A small sound classifier, trained from scratch: moe expert_choice, layers 12.
Rows from block 7 of a small sound classifier, named by matrix and row number. Rows with one number within an expert belong to one neuron, the router's apart. Each number is 200 + 40 x the weight over its row's rms, rounded and kept within 0 to 999. All counts start at 0. After the name is the row's rms in percent of the matrix's.
Before each expert's rows are labels from the 100 clips, of 14848, where the router gives the expert most weight on average: "strongest on" is what is common among them. Only what is clearly more common there than usual is listed. The data: short read English sentences (LibriTTS-R). In brackets: how many of the 100.
# router: router (model.blocks.7.mlp.router.weight, 16x320), inputs 107-213
# up: expert up (model.blocks.7.mlp.up, 16x320x320), inputs 107-213
# down: expert down (model.blocks.7.mlp.down, 16x320x320, transposed), outputs 107-213

# expert 5
strongest on: voice: male (100); the word "the" (52)
router.5,090,158,219,230,197,139,179,107,144,229,202,232,189,233,225,192,182,236,279,207,214,164,177,227,200,334,207,237,166,216,273,168,220,167,286,254,207,210,151,176,163,164,216,202,247,213,188,293,273,174,246,221,226,213,164,245,228,130,195,225,127,139,265,222,200,166,209,116,183,171,138,184,106,247,130,234,200,227,194,220,168,167,156,174,198,250,244,264,217,203,154,177,200,193,213,193,202,257,230,191,130,175,146,242,294,208,235,182
up.0,100,213,227,217,245,316,174,210,199,226,228,233,219,200,163,208,254,187,247,230,187,248,194,182,191,193,160,261,151,142,231,251,172,168,233,139,225,180,218,258,259,231,190,235,266,186,252,220,217,157,180,165,227,180,151,167,194,231,200,182,147,310,180,132,146,157,146,140,251,264,242,185,174,243,259,213,207,199,199,212,143,253,171,238,160,253,152,225,205,254,213,235,206,246,163,182,158,208,151,187,239,153,140,221,162,174,177,195
down.0,092,259,144,200,189,136,291,182,261,241,189,257,253,211,215,185,158,217,163,208,176,182,178,201,200,199,185,194,215,216,254,127,193,172,250,153,223,205,173,214,180,217,170,230,196,232,203,292,179,196,188,245,81,164,138,177,192,154,175,205,203,205,182,203,179,200,292,151,137,157,182,238,148,208,195,234,265,246,223,172,225,200,226,204,170,172,198,199,225,136,228,301,186,227,222,188,150,126,183,243,260,241,227,200,176,130,201,157
up.1,102,234,216,202,129,248,232,207,175,223,196,227,186,154,225,193,220,209,100,123,176,194,258,147,288,131,220,226,198,222,91,237,189,263,186,217,185,265,263,189,196,251,159,249,149,171,192,263,213,224,190,233,259,154,187,217,197,173,179,208,233,104,266,130,196,198,178,230,204,138,212,204,211,239,187,151,188,162,188,185,200,230,175,123,202,228,139,262,204,244,220,188,171,233,226,242,221,258,176,251,170,259,227,186,221,293,136,240
down.1,120,225,183,219,235,187,148,199,174,205,238,151,247,226,209,259,217,216,290,238,215,177,178,306,254,179,249,200,226,249,205,229,158,156,137,252,192,224,155,202,315,207,226,86,210,209,153,181,198,165,142,206,185,197,149,84,204,219,176,175,174,184,196,199,228,220,162,193,161,223,191,249,247,219,230,187,152,244,213,248,228,228,222,98,164,190,211,241,220,205,172,225,158,207,231,279,229,199,161,166,169,249,92,145,130,231,189,241
up.2,088,112,139,192,214,245,170,172,222,162,192,136,159,262,106,162,153,191,196,266,165,227,252,179,249,253,144,212,211,174,165,205,265,174,211,244,259,183,184,220,198,205,194,129,184,205,241,225,227,241,178,204,187,177,221,225,125,189,162,236,148,231,287,203,231,239,245,180,203,206,154,160,278,204,241,272,157,122,218,236,217,195,162,224,193,148,234,270,270,136,157,199,218,209,203,227,174,128,210,241,180,187,194,204,223,194,196,216
down.2,097,204,221,145,196,146,130,234,170,175,192,176,313,223,178,97,121,194,207,221,132,174,224,234,275,229,238,135,205,162,256,207,253,214,188,233,190,210,203,214,215,211,239,246,233,218,203,208,246,215,129,199,263,182,206,178,170,228,231,246,190,194,169,189,159,259,187,231,98,253,171,234,205,198,207,255,129,235,163,145,177,209,173,235,235,238,222,163,164,270,135,182,204,153,213,134,176,249,264,187,301,207,205,202,197,222,203,157

# expert 6
strongest on: voice: female (99); the word "and" (27)
router.6,096,213,166,218,221,235,179,166,191,182,285,161,198,170,218,240,212,223,227,214,222,167,192,215,181,159,150,189,215,283,192,263,270,229,144,216,281,337,224,232,149,235,209,166,190,191,212,257,195,214,177,210,235,185,208,256,182,239,158,249,234,213,232,194,240,214,270,211,207,197,182,236,296,159,207,155,261,212,171,190,192,163,157,142,161,210,212,153,196,214,179,178,151,240,77,323,220,203,204,173,198,124,131,217,265,187,227,207
up.0,103,234,213,200,282,265,200,218,186,226,270,236,262,226,219,246,160,240,197,253,215,229,176,176,159,176,260,213,218,191,164,165,206,186,241,183,110,214,136,148,180,256,216,233,206,209,210,185,190,199,174,157,188,229,234,182,183,162,229,137,233,166,252,204,254,189,203,233,159,251,165,140,152,134,197,194,167,144,140,223,182,191,168,198,255,129,190,206,189,168,179,233,202,163,227,169,168,157,156,147,215,210,230,82,230,229,204,190
down.0,098,266,220,208,184,156,215,154,191,184,245,203,164,195,197,228,199,194,208,197,265,174,202,214,212,127,148,214,261,269,186,201,186,218,194,209,208,247,305,212,266,208,194,151,200,166,224,160,170,175,247,170,194,194,191,191,225,247,212,185,249,264,157,180,181,211,150,141,277,303,194,200,202,131,193,234,214,234,165,155,250,221,239,160,216,243,187,222,197,164,149,174,292,180,202,159,189,226,114,176,242,210,189,268,195,138,167,206
up.1,100,224,203,253,256,204,254,156,179,255,237,132,149,132,241,213,214,271,193,185,216,227,248,139,215,250,258,182,209,186,184,173,158,208,170,197,179,294,120,201,227,112,203,186,221,296,254,246,231,238,254,264,150,191,225,178,155,190,151,312,178,150,226,219,220,210,180,216,214,191,204,150,96,175,306,181,228,194,207,177,211,193,193,158,174,217,196,161,230,202,231,235,229,224,169,222,202,190,167,295,283,189,230,245,175,232,214,191
down.1,103,177,216,215,199,209,254,230,162,214,224,219,198,200,211,203,148,189,221,176,251,283,194,311,213,171,103,231,187,192,209,174,183,202,243,253,169,223,205,192,208,226,190,177,158,171,193,109,223,190,227,209,190,191,177,209,200,210,187,280,241,180,228,215,208,220,210,239,163,230,202,184,242,218,138,128,151,253,198,183,227,233,243,189,171,293,197,194,213,228,175,256,184,177,194,153,122,204,192,157,222,219,160,198,240,187,186,177
up.2,102,234,217,194,252,180,176,276,196,153,194,193,274,243,246,175,169,253,179,208,244,195,147,136,183,209,198,215,241,207,153,226,188,184,143,244,152,278,197,208,219,193,247,218,170,136,218,249,189,223,143,166,225,203,216,178,204,174,230,143,154,189,214,150,130,223,184,180,218,233,224,190,200,150,169,208,183,272,204,288,122,203,252,247,230,190,149,264,218,197,237,195,246,190,167,165,159,232,210,237,198,182,161,203,266,278,212,213
down.2,099,130,168,167,264,216,238,76,216,172,184,237,171,164,215,198,224,218,238,199,198,230,149,192,250,150,233,152,160,213,208,233,186,119,247,167,206,130,188,220,156,202,151,242,256,212,194,245,173,185,189,167,225,171,188,151,170,198,237,156,205,216,200,159,182,174,216,287,287,207,204,139,145,235,156,240,264,165,293,268,193,163,139,184,210,221,189,233,290,240,274,218,197,212,187,223,243,241,158,254,230,176,138,204,161,176,250,174

# expert 10
strongest on: voice: female (89)
router.10,089,164,247,191,204,162,177,203,192,236,202,223,162,140,178,193,197,113,109,196,189,309,227,288,149,167,147,207,182,194,226,173,227,184,185,184,213,208,283,229,187,219,164,160,202,148,208,191,179,185,261,186,210,169,230,253,166,226,247,263,237,192,248,156,199,229,231,219,239,205,191,197,176,149,150,285,151,165,217,187,204,245,174,198,170,210,226,178,194,220,260,199,216,198,183,258,216,248,206,157,178,214,193,217,232,225,246,241
up.0,097,288,108,176,199,231,185,138,185,250,183,158,242,210,198,178,216,247,187,176,241,231,240,159,210,215,183,198,201,194,164,218,227,188,222,168,204,167,187,143,254,230,204,215,241,164,186,246,227,151,265,175,136,212,178,219,144,196,190,215,177,192,193,192,207,242,202,131,203,172,219,177,143,212,246,94,176,212,201,168,244,134,179,169,191,182,164,183,209,212,167,139,297,102,237,153,184,151,189,245,228,113,203,236,166,192,198,285
down.0,098,205,182,220,164,207,293,234,196,215,170,239,156,134,199,184,181,153,150,114,285,160,169,210,143,191,243,151,179,241,218,185,214,170,206,150,197,201,222,243,257,213,246,255,251,117,191,200,149,177,280,223,205,206,185,190,166,152,177,195,164,180,147,243,194,200,186,255,169,154,244,143,149,255,247,222,207,192,184,216,201,259,120,186,199,232,187,174,170,193,230,147,236,195,152,265,272,169,150,172,222,249,103,157,188,178,207,209
up.1,101,190,206,191,236,196,248,193,216,240,235,205,231,190,248,174,97,200,214,172,173,191,224,226,231,263,210,121,165,189,238,196,233,210,187,186,184,180,239,207,246,165,224,225,134,218,258,211,197,194,188,191,176,155,235,149,244,123,139,167,155,139,235,257,178,235,148,223,136,264,214,206,206,162,248,219,224,96,180,231,133,150,216,184,250,167,196,210,226,224,157,188,184,258,250,208,201,194,236,228,197,236,214,211,115,232,201,132
down.1,101,176,169,205,185,158,272,197,225,230,224,217,200,220,191,191,204,208,239,100,186,206,235,232,178,266,232,165,258,260,176,224,231,185,237,245,230,219,213,316,227,169,225,155,235,196,215,197,194,182,221,219,135,250,217,272,173,196,216,175,145,180,152,217,177,193,159,266,149,198,195,225,200,223,228,208,138,192,228,165,237,149,254,218,248,160,124,213,205,200,163,169,119,164,230,178,179,227,265,222,233,255,163,210,234,120,172,199
up.2,094,199,182,151,215,182,243,228,146,182,231,252,210,224,204,235,174,240,179,160,129,185,256,265,172,169,209,194,211,173,234,149,176,222,194,224,247,315,112,136,189,169,207,200,185,154,186,177,189,230,248,228,218,226,150,252,232,254,181,134,218,145,218,169,204,140,198,169,187,149,223,202,186,115,164,252,152,205,209,201,217,219,185,200,281,259,167,228,165,179,221,184,229,234,210,141,219,142,76,228,164,233,233,237,205,142,241,241
down.2,094,243,232,189,198,247,151,250,310,214,145,198,208,145,151,131,178,179,165,238,139,140,192,198,249,219,175,152,188,163,202,188,227,223,157,203,194,214,162,178,149,194,231,197,203,194,136,199,234,241,125,183,272,212,131,157,236,207,143,133,214,212,216,124,197,257,179,256,218,240,216,168,190,117,286,209,203,231,196,248,207,185,147,225,236,231,260,208,221,249,110,251,149,218,196,283,262,229,157,156,164,213,193,181,203,224,218,170

# expert 11
strongest on: voice: female (100)
router.11,095,149,232,191,166,228,252,115,201,184,268,210,223,155,151,203,207,196,180,262,150,223,162,212,161,230,191,125,184,230,165,270,213,223,173,215,237,306,161,119,189,202,134,129,248,231,169,171,193,176,158,186,182,157,208,262,219,236,182,187,154,216,220,197,185,222,257,197,253,160,243,243,276,188,229,226,181,263,220,205,185,152,226,165,162,181,292,189,169,209,182,207,149,255,245,186,143,282,137,197,140,179,160,203,202,228,282,204
up.14,105,195,213,201,209,225,146,205,177,310,185,109,192,173,268,215,198,265,153,201,170,245,199,177,211,260,231,222,138,95,214,213,177,226,223,145,191,182,258,220,209,220,222,205,233,224,178,191,201,222,228,138,198,197,217,193,242,171,260,131,152,197,126,248,167,198,140,233,188,232,139,169,184,171,159,215,270,237,194,186,174,201,204,123,207,193,237,221,248,294,184,276,160,272,214,209,205,70,158,179,188,206,170,197,151,288,155,219
down.14,101,222,179,119,248,231,207,168,240,237,152,211,209,218,170,220,200,178,136,157,176,156,119,216,225,158,295,155,238,179,192,243,184,141,194,182,221,193,218,169,231,196,211,274,163,260,181,186,182,175,230,149,258,152,182,106,202,232,232,188,27,249,250,157,282,128,232,194,207,169,165,215,215,182,173,204,175,243,218,232,190,217,161,266,196,157,253,230,195,200,237,169,256,138,217,157,213,150,199,271,202,221,253,260,167,207,212,235
up.15,103,242,224,243,167,203,192,233,224,186,215,245,173,168,206,79,211,153,194,172,179,257,149,175,247,176,209,224,185,202,171,225,211,285,189,245,166,166,230,178,229,165,155,216,215,174,191,189,207,204,208,181,263,193,210,131,238,218,162,177,171,221,176,270,179,190,159,254,161,262,171,203,202,247,140,172,244,195,135,101,229,312,283,183,219,252,220,159,206,148,180,183,284,222,206,168,159,241,194,185,227,246,227,160,242,255,182,220
down.15,099,222,260,231,228,145,162,222,202,216,247,238,163,183,155,190,214,173,154,136,199,273,183,231,187,159,242,229,165,223,204,191,172,221,233,187,186,230,227,146,184,159,217,83,173,191,280,188,204,183,144,154,108,202,241,143,216,195,243,169,142,172,192,194,160,204,184,158,178,174,212,196,227,155,198,194,161,246,178,220,176,237,234,235,165,176,261,214,221,219,192,271,216,212,215,219,85,156,105,229,180,149,191,228,124,176,192,218
up.16,096,239,208,209,123,225,222,175,167,251,170,196,254,199,213,189,154,117,195,193,220,217,250,165,283,147,214,190,231,177,134,239,235,202,241,180,191,298,263,205,235,179,145,239,180,233,152,186,169,225,214,224,193,162,229,165,161,187,169,243,195,189,154,264,253,189,197,227,140,279,196,169,182,194,176,230,245,206,159,142,286,307,188,203,223,301,180,170,178,208,226,201,185,168,225,145,174,182,205,163,191,237,265,193,223,233,154,145
down.16,094,153,209,209,201,179,187,207,205,220,256,237,231,175,191,313,100,185,215,168,174,195,184,221,295,180,177,173,232,219,295,212,148,186,259,167,298,283,230,148,219,153,168,126,168,147,287,146,191,229,185,214,170,172,267,124,145,207,225,182,195,122,274,204,147,156,204,207,189,206,179,166,141,198,171,238,176,198,156,129,249,277,212,248,224,191,175,280,211,194,214,184,252,218,220,212,189,199,150,172,154,236,200,193,145,175,190,176

# expert 4
strongest on: voice: male (100)
router.4,086,208,183,180,197,227,191,165,119,134,236,221,142,208,235,159,227,188,177,165,222,188,153,208,176,186,160,177,181,129,261,194,227,233,204,260,185,243,178,190,225,200,244,201,156,215,143,257,218,159,231,204,179,123,150,224,151,213,158,236,190,207,110,168,251,186,171,216,207,145,163,236,211,234,249,208,322,205,212,195,209,143,206,250,240,171,253,170,190,203,199,217,215,252,275,130,160,146,249,155,136,217,195,171,208,148,225,238
up.14,093,201,183,245,208,230,225,206,187,211,249,146,226,162,181,156,190,184,231,192,287,277,210,273,222,184,187,230,209,85,238,199,161,119,202,239,195,161,159,247,224,151,197,148,181,202,157,180,259,171,211,145,156,166,133,200,294,258,105,212,171,204,212,183,175,167,140,242,220,238,238,246,231,211,210,239,269,168,225,176,209,257,208,159,283,196,208,166,249,120,151,208,200,219,266,200,113,232,197,225,161,228,205,227,248,229,165,126
down.14,093,152,236,197,250,132,240,243,235,171,248,224,208,189,101,109,148,213,115,166,210,213,197,174,172,197,194,163,226,186,193,207,167,224,221,204,213,219,191,143,154,209,245,208,194,239,226,235,221,215,247,200,174,197,208,201,219,125,226,180,162,227,210,241,206,212,235,215,168,178,156,177,197,267,238,155,145,260,198,187,197,218,307,238,108,202,230,147,213,231,159,291,181,213,264,218,245,169,126,192,245,151,150,193,208,205,159,181
up.15,095,174,229,228,157,171,174,216,149,188,188,170,201,147,187,264,123,207,275,254,172,210,160,197,187,180,260,255,241,197,253,265,269,143,169,205,260,234,144,220,170,154,168,180,254,149,98,163,213,182,271,191,241,134,163,176,212,175,227,171,234,241,214,190,161,246,274,239,234,167,210,176,162,239,209,152,219,230,228,213,242,202,228,254,251,211,225,165,202,207,302,205,222,175,153,199,176,223,178,247,143,139,122,194,131,208,234,124
down.15,090,147,135,242,254,157,164,171,166,213,225,254,156,194,195,273,147,205,196,211,242,95,153,186,195,202,167,153,181,181,223,224,170,180,209,238,238,210,172,190,198,215,203,239,246,209,194,162,152,151,217,116,142,214,207,171,239,253,136,215,174,259,167,185,256,187,199,192,175,267,183,262,192,249,181,187,266,252,100,193,180,180,201,176,189,179,171,195,186,145,206,162,268,159,160,256,119,225,238,290,243,161,221,179,240,227,154,159
up.16,097,231,164,209,197,242,220,204,167,269,205,208,275,249,150,77,198,192,249,232,224,182,166,168,244,140,190,238,151,235,254,190,188,178,101,164,226,225,173,215,169,153,192,196,200,220,145,189,222,223,164,137,154,233,190,156,201,186,225,134,268,237,183,235,243,221,229,281,136,182,212,172,165,160,134,204,194,193,177,240,191,224,224,237,202,238,183,270,304,228,171,162,218,242,177,205,216,264,212,167,145,190,150,268,243,123,150,198
down.16,086,164,191,175,211,189,175,176,154,173,154,176,184,223,261,166,269,233,162,153,170,223,179,225,165,186,233,190,248,196,260,199,199,228,195,164,198,175,148,149,248,139,173,231,204,177,227,162,151,203,186,116,113,188,165,252,206,124,209,154,189,227,213,245,249,167,124,243,226,188,185,219,206,93,198,214,192,201,213,161,229,194,177,272,203,260,240,229,137,229,190,221,218,197,94,208,192,255,213,198,156,184,245,131,172,187,230,223

# expert 13
strongest on: voice: female (99)
router.13,090,183,189,215,226,258,208,233,129,177,202,254,218,166,221,212,259,116,181,224,301,240,178,222,213,126,154,193,194,268,233,215,246,195,180,216,178,192,218,179,174,182,186,182,165,160,153,218,217,231,139,150,204,162,235,199,188,260,191,255,274,193,183,158,138,227,282,207,234,232,247,202,262,233,192,170,248,156,205,133,190,201,179,215,206,201,172,194,207,174,154,215,208,261,130,221,326,186,164,277,212,188,243,256,169,158,248,168
up.0,095,259,177,185,228,235,180,157,217,277,184,151,212,251,221,193,244,190,221,207,216,191,197,150,155,199,245,309,184,175,168,168,221,230,207,185,163,250,207,288,151,172,255,220,206,176,119,154,193,216,276,239,228,232,220,304,186,183,192,189,202,181,193,201,243,135,198,190,187,205,164,213,186,193,244,91,137,287,172,155,171,201,256,215,243,234,244,204,179,206,216,214,179,193,123,220,135,187,169,144,119,212,160,204,195,168,152,143
down.0,099,203,220,153,264,153,184,183,222,128,242,184,180,185,157,206,187,143,203,99,218,192,157,223,178,188,211,246,194,246,196,180,270,201,175,241,183,242,182,188,222,160,229,225,257,198,152,162,193,158,283,168,147,230,202,240,228,165,166,195,178,256,159,234,193,122,243,131,129,133,152,184,160,186,138,259,133,185,255,242,152,194,130,147,216,185,126,161,187,203,196,170,192,221,151,214,213,155,242,162,183,194,165,159,153,161,235,208
up.1,100,203,216,267,183,169,181,230,140,214,256,191,205,195,181,203,184,227,179,163,181,224,237,246,178,199,112,192,239,147,247,183,204,195,173,161,196,183,258,210,161,195,105,177,220,195,247,177,196,156,158,244,160,227,265,185,210,130,156,180,166,241,205,188,247,167,197,214,160,204,169,214,207,266,143,104,238,300,208,183,202,182,219,243,232,191,172,235,169,208,186,233,194,274,182,199,311,149,193,235,207,280,222,251,196,202,219,206
down.1,097,181,195,166,197,157,189,255,199,191,107,215,158,125,251,124,202,238,165,172,220,217,185,238,114,179,257,179,163,155,216,161,171,169,200,267,192,177,216,284,140,225,195,136,223,176,214,179,217,143,191,193,205,185,212,183,179,283,152,264,192,207,195,240,210,99,224,188,229,248,195,226,268,148,149,167,267,207,202,189,229,208,200,265,179,216,198,206,220,244,149,169,194,166,143,228,142,220,243,211,224,276,254,239,190,184,230,120
up.2,100,260,171,201,171,281,223,264,153,245,225,194,215,177,186,199,211,217,184,220,179,175,222,118,220,203,246,233,184,181,254,183,203,233,211,158,186,208,271,184,166,220,220,217,158,137,165,159,180,207,234,188,205,226,195,216,204,177,272,143,204,193,219,189,181,150,209,160,151,239,139,208,168,269,180,209,230,222,201,151,232,222,250,183,239,154,213,175,232,204,262,212,196,198,131,237,207,170,243,216,221,288,183,266,149,244,187,157
down.2,101,133,197,155,173,150,168,214,155,190,214,177,281,217,209,224,184,211,224,209,232,189,255,169,209,135,224,219,264,235,228,208,254,194,255,249,178,210,214,293,171,193,196,183,187,239,153,161,307,172,132,118,118,190,241,191,132,222,221,227,162,169,178,248,190,235,226,208,194,216,167,172,222,255,173,197,204,213,178,89,204,188,209,264,165,175,222,225,160,212,186,191,271,144,223,200,211,202,271,153,211,225,183,208,190,195,235,185

# expert 7
strongest on: voice: female (100)
router.7,102,203,165,209,177,241,278,167,138,167,232,271,94,159,141,197,194,198,234,200,215,267,286,206,253,197,208,224,208,87,222,239,220,219,180,140,209,233,266,160,178,203,154,206,197,246,188,215,223,279,281,162,219,114,278,241,228,207,197,177,186,131,132,211,186,173,230,176,205,139,183,251,242,181,166,179,217,183,149,204,181,185,159,171,153,143,250,227,233,226,151,173,176,209,256,202,225,252,193,237,214,202,184,276,193,162,207,239
up.0,095,180,203,232,214,299,197,227,199,246,196,234,185,103,186,151,215,207,189,117,181,178,258,248,236,157,189,170,229,132,229,197,206,212,225,145,182,226,107,193,219,222,200,201,182,172,225,218,232,164,226,178,200,216,196,147,258,230,155,147,205,241,166,237,189,231,243,207,184,200,203,122,172,251,213,213,208,198,211,218,181,105,181,187,264,225,188,166,188,175,234,111,202,223,187,262,243,188,246,276,194,241,226,187,173,224,176,246
down.0,089,235,226,224,209,201,244,182,218,242,246,188,132,190,219,198,171,208,209,208,249,155,187,227,231,234,154,175,192,241,204,232,232,239,193,193,229,191,218,280,225,199,166,232,196,200,251,253,156,206,179,226,222,233,183,151,279,190,184,203,173,287,182,199,222,267,259,211,198,244,203,256,174,183,199,238,163,244,142,193,235,179,184,248,146,219,221,204,228,211,198,247,237,172,190,146,188,186,201,182,265,252,185,154,199,193,261,242
up.1,108,174,210,170,202,121,166,177,183,266,219,215,219,237,202,187,236,260,174,185,192,154,168,238,189,237,169,254,222,213,193,171,201,184,184,267,169,184,156,256,237,149,202,261,262,188,121,201,151,163,185,188,215,234,209,214,181,142,159,172,207,240,161,191,222,207,163,197,193,213,179,262,209,195,215,161,216,206,207,246,177,221,162,156,167,302,151,210,296,139,215,159,248,184,214,169,206,196,210,144,188,164,243,208,147,168,175,211
down.1,102,175,228,234,221,214,193,271,205,171,165,196,194,188,258,167,210,142,102,194,200,238,184,142,146,228,174,139,227,221,189,239,200,214,276,133,219,242,209,211,155,179,224,153,216,256,249,267,151,260,203,191,195,216,244,176,207,197,264,203,237,175,224,174,149,161,250,111,128,225,172,219,207,164,248,194,181,148,235,192,295,176,185,272,208,149,215,195,226,203,162,96,274,236,199,137,167,155,235,227,188,164,191,189,196,235,244,244
up.2,099,116,233,238,195,209,134,172,218,232,194,238,218,229,225,186,159,192,218,198,240,247,242,140,222,286,183,151,200,220,243,187,220,231,185,135,273,191,257,229,164,146,202,195,217,269,223,219,185,203,202,264,135,244,245,142,227,242,212,74,197,225,208,257,186,257,186,166,197,193,222,296,241,173,216,204,217,169,212,137,263,131,213,167,212,194,157,163,249,208,256,239,205,182,210,262,188,149,165,204,211,209,221,229,232,176,246,237
down.2,095,200,207,174,183,151,250,152,210,274,253,257,214,158,191,197,225,175,204,214,264,224,203,252,191,140,186,185,292,231,175,265,172,215,189,226,119,177,244,185,147,244,164,140,102,249,158,170,200,209,200,207,208,189,145,275,224,199,168,120,252,211,193,176,202,212,198,185,215,124,163,160,229,196,181,144,238,149,238,183,142,155,202,204,185,135,225,252,185,257,190,275,164,228,223,304,215,258,145,185,175,189,205,191,167,181,290,183

# expert 15
strongest on: voice: female (99)
router.15,099,207,183,187,260,162,197,176,113,217,144,148,216,190,232,154,188,165,174,254,190,216,230,118,174,190,226,178,196,177,238,244,148,280,235,192,228,261,154,183,226,238,206,261,193,150,226,206,239,177,161,183,245,171,175,198,233,159,135,182,158,201,218,112,166,199,116,239,225,211,239,212,238,230,182,173,282,156,265,235,103,233,210,145,255,192,224,225,208,179,212,141,162,197,200,188,138,231,183,165,138,148,232,214,201,226,184,148
up.0,101,164,241,215,153,204,237,207,186,207,226,175,230,220,276,223,211,190,156,149,239,170,264,250,136,216,218,259,177,155,207,242,172,194,189,182,184,84,146,127,190,170,273,270,214,153,187,174,236,202,198,191,230,210,166,182,200,148,207,186,201,224,233,103,172,230,190,202,189,172,253,242,193,169,143,185,135,184,184,149,226,227,273,117,146,208,251,201,184,197,269,180,175,220,102,213,161,188,186,171,222,179,252,225,258,269,220,239
down.0,100,132,214,174,283,185,233,197,220,186,185,208,180,227,199,155,201,158,152,244,193,186,245,225,117,222,191,221,168,158,176,235,184,149,242,170,206,201,185,141,118,201,185,170,168,190,264,258,172,179,211,191,214,190,208,191,238,239,173,234,162,217,246,176,219,139,147,178,229,236,152,240,171,192,222,246,260,300,227,257,255,245,165,224,154,148,176,154,189,200,177,246,255,223,190,156,236,269,154,249,184,169,165,165,168,172,287,241
up.1,093,210,189,203,159,221,158,268,242,205,228,170,162,239,207,162,246,220,246,183,207,156,191,108,154,198,232,206,99,249,157,96,184,188,275,147,235,252,201,192,190,192,232,161,216,155,254,188,204,151,206,215,272,227,209,201,186,103,242,143,178,130,179,245,264,151,121,201,242,220,153,267,247,201,114,139,168,168,190,147,238,202,177,191,225,191,237,223,184,226,84,198,210,183,298,224,183,242,172,216,216,230,146,256,196,151,222,212
down.1,098,230,189,206,183,217,190,220,180,277,215,217,193,201,233,189,241,203,216,313,190,164,226,235,204,205,245,164,226,232,167,191,213,267,224,182,216,195,168,229,228,160,212,139,206,130,186,234,208,178,219,167,123,212,230,216,222,122,158,162,138,232,178,200,220,158,221,239,124,237,168,228,164,240,292,237,214,208,173,217,232,253,245,182,254,224,213,309,181,239,312,229,126,192,181,240,251,172,152,163,215,133,196,218,247,162,188,242
up.2,098,245,279,178,228,264,206,157,184,209,214,244,202,233,213,218,194,236,95,268,248,188,208,257,202,259,172,231,220,188,231,149,221,167,185,159,178,269,134,207,242,195,239,238,194,196,268,225,204,241,175,106,170,209,183,207,245,150,227,214,300,265,183,182,245,184,186,187,192,221,180,213,212,151,156,189,209,165,202,197,196,184,126,250,216,228,210,231,179,212,216,142,170,148,170,209,184,167,171,207,202,178,185,205,219,231,140,164
down.2,098,245,236,229,218,226,228,165,128,142,216,216,151,234,219,153,150,190,190,196,201,177,230,163,206,206,193,240,175,275,181,213,207,201,218,226,198,173,210,179,168,158,255,217,148,248,188,237,242,186,163,180,232,260,236,143,122,235,98,179,235,186,212,273,213,218,265,177,213,263,249,193,275,232,175,209,227,183,249,178,208,174,205,197,205,164,114,170,175,233,157,258,143,208,153,197,217,267,161,187,214,171,170,225,302,155,170,222

# expert 3
strongest on: voice: female (100)
router.3,104,246,157,69,245,244,229,131,237,133,154,284,241,167,199,184,216,232,167,244,146,164,182,287,245,236,174,162,182,213,193,249,245,268,172,208,215,190,202,248,188,249,198,209,131,249,198,237,216,189,197,170,193,192,208,173,263,243,261,261,240,230,209,216,196,148,161,159,188,195,144,156,234,184,303,232,217,162,296,215,256,200,198,180,202,164,251,237,167,259,176,119,213,192,196,226,204,263,227,181,153,142,153,190,161,130,225,241
up.14,087,217,239,197,210,228,175,163,170,165,210,281,221,160,162,155,195,178,206,157,215,273,178,219,210,168,180,130,186,145,218,211,207,219,185,242,202,244,236,187,200,215,116,207,211,164,214,235,178,246,207,204,184,152,213,209,208,213,210,196,198,217,210,131,223,139,169,269,211,250,211,253,205,219,187,171,184,222,174,234,217,181,190,182,179,204,247,189,206,180,158,222,228,173,209,229,191,135,220,245,197,234,238,222,227,214,140,160
down.14,084,246,290,178,152,212,221,196,199,205,187,196,203,210,187,164,190,200,158,121,200,215,162,242,183,179,241,237,209,236,197,146,215,205,214,209,218,266,190,189,223,226,195,185,213,233,210,174,162,175,241,129,202,210,234,246,205,242,193,252,199,254,211,216,144,198,225,239,235,191,283,103,234,241,97,265,295,237,211,232,280,235,251,248,205,225,230,119,245,186,188,180,184,216,248,181,147,288,195,171,272,232,254,226,266,244,158,199
up.15,100,172,308,186,203,286,227,181,222,160,196,215,251,151,230,206,195,118,197,199,215,227,184,182,130,180,266,197,198,196,234,213,233,276,187,203,206,189,267,139,249,131,179,181,227,165,248,219,222,235,202,136,239,150,151,197,226,155,168,195,231,220,171,208,231,167,207,285,195,246,169,216,203,155,178,184,205,262,185,178,196,206,176,220,260,243,255,154,223,232,216,182,192,172,255,184,176,223,190,205,120,211,196,184,234,193,145,115
down.15,086,230,217,172,221,189,120,193,149,183,177,207,165,176,235,74,166,151,176,201,230,169,234,195,149,248,176,215,241,149,255,212,155,147,224,191,253,153,225,196,234,252,140,270,210,206,279,214,147,173,128,266,210,172,174,198,162,168,212,208,272,197,219,232,186,214,210,208,145,158,185,100,164,157,144,254,218,277,257,171,173,316,148,209,190,226,224,206,252,188,199,182,275,210,203,134,179,207,232,143,182,199,179,171,214,155,138,212
up.16,123,255,219,200,234,219,203,217,196,115,197,231,222,128,188,143,176,132,189,199,179,291,164,178,159,156,245,213,146,209,250,251,184,194,168,243,131,204,243,123,191,193,125,170,219,153,237,168,240,261,238,149,207,164,176,228,215,189,187,231,166,197,141,200,206,188,209,253,199,247,245,190,222,255,156,200,234,162,186,147,207,250,227,192,237,230,251,221,177,147,203,184,220,186,252,206,170,239,208,213,137,255,212,192,196,193,175,152
down.16,084,237,151,252,187,191,219,174,253,230,257,245,132,191,257,101,153,246,175,341,224,226,199,146,212,146,186,194,217,177,203,216,284,221,171,211,183,158,203,220,255,244,200,243,217,187,211,174,212,197,199,236,207,179,173,187,205,277,176,290,175,260,183,134,235,171,205,102,210,239,213,141,220,206,214,223,210,191,151,186,196,228,171,177,193,169,243,228,213,206,213,290,237,213,293,187,179,208,157,156,265,210,144,191,163,183,136,163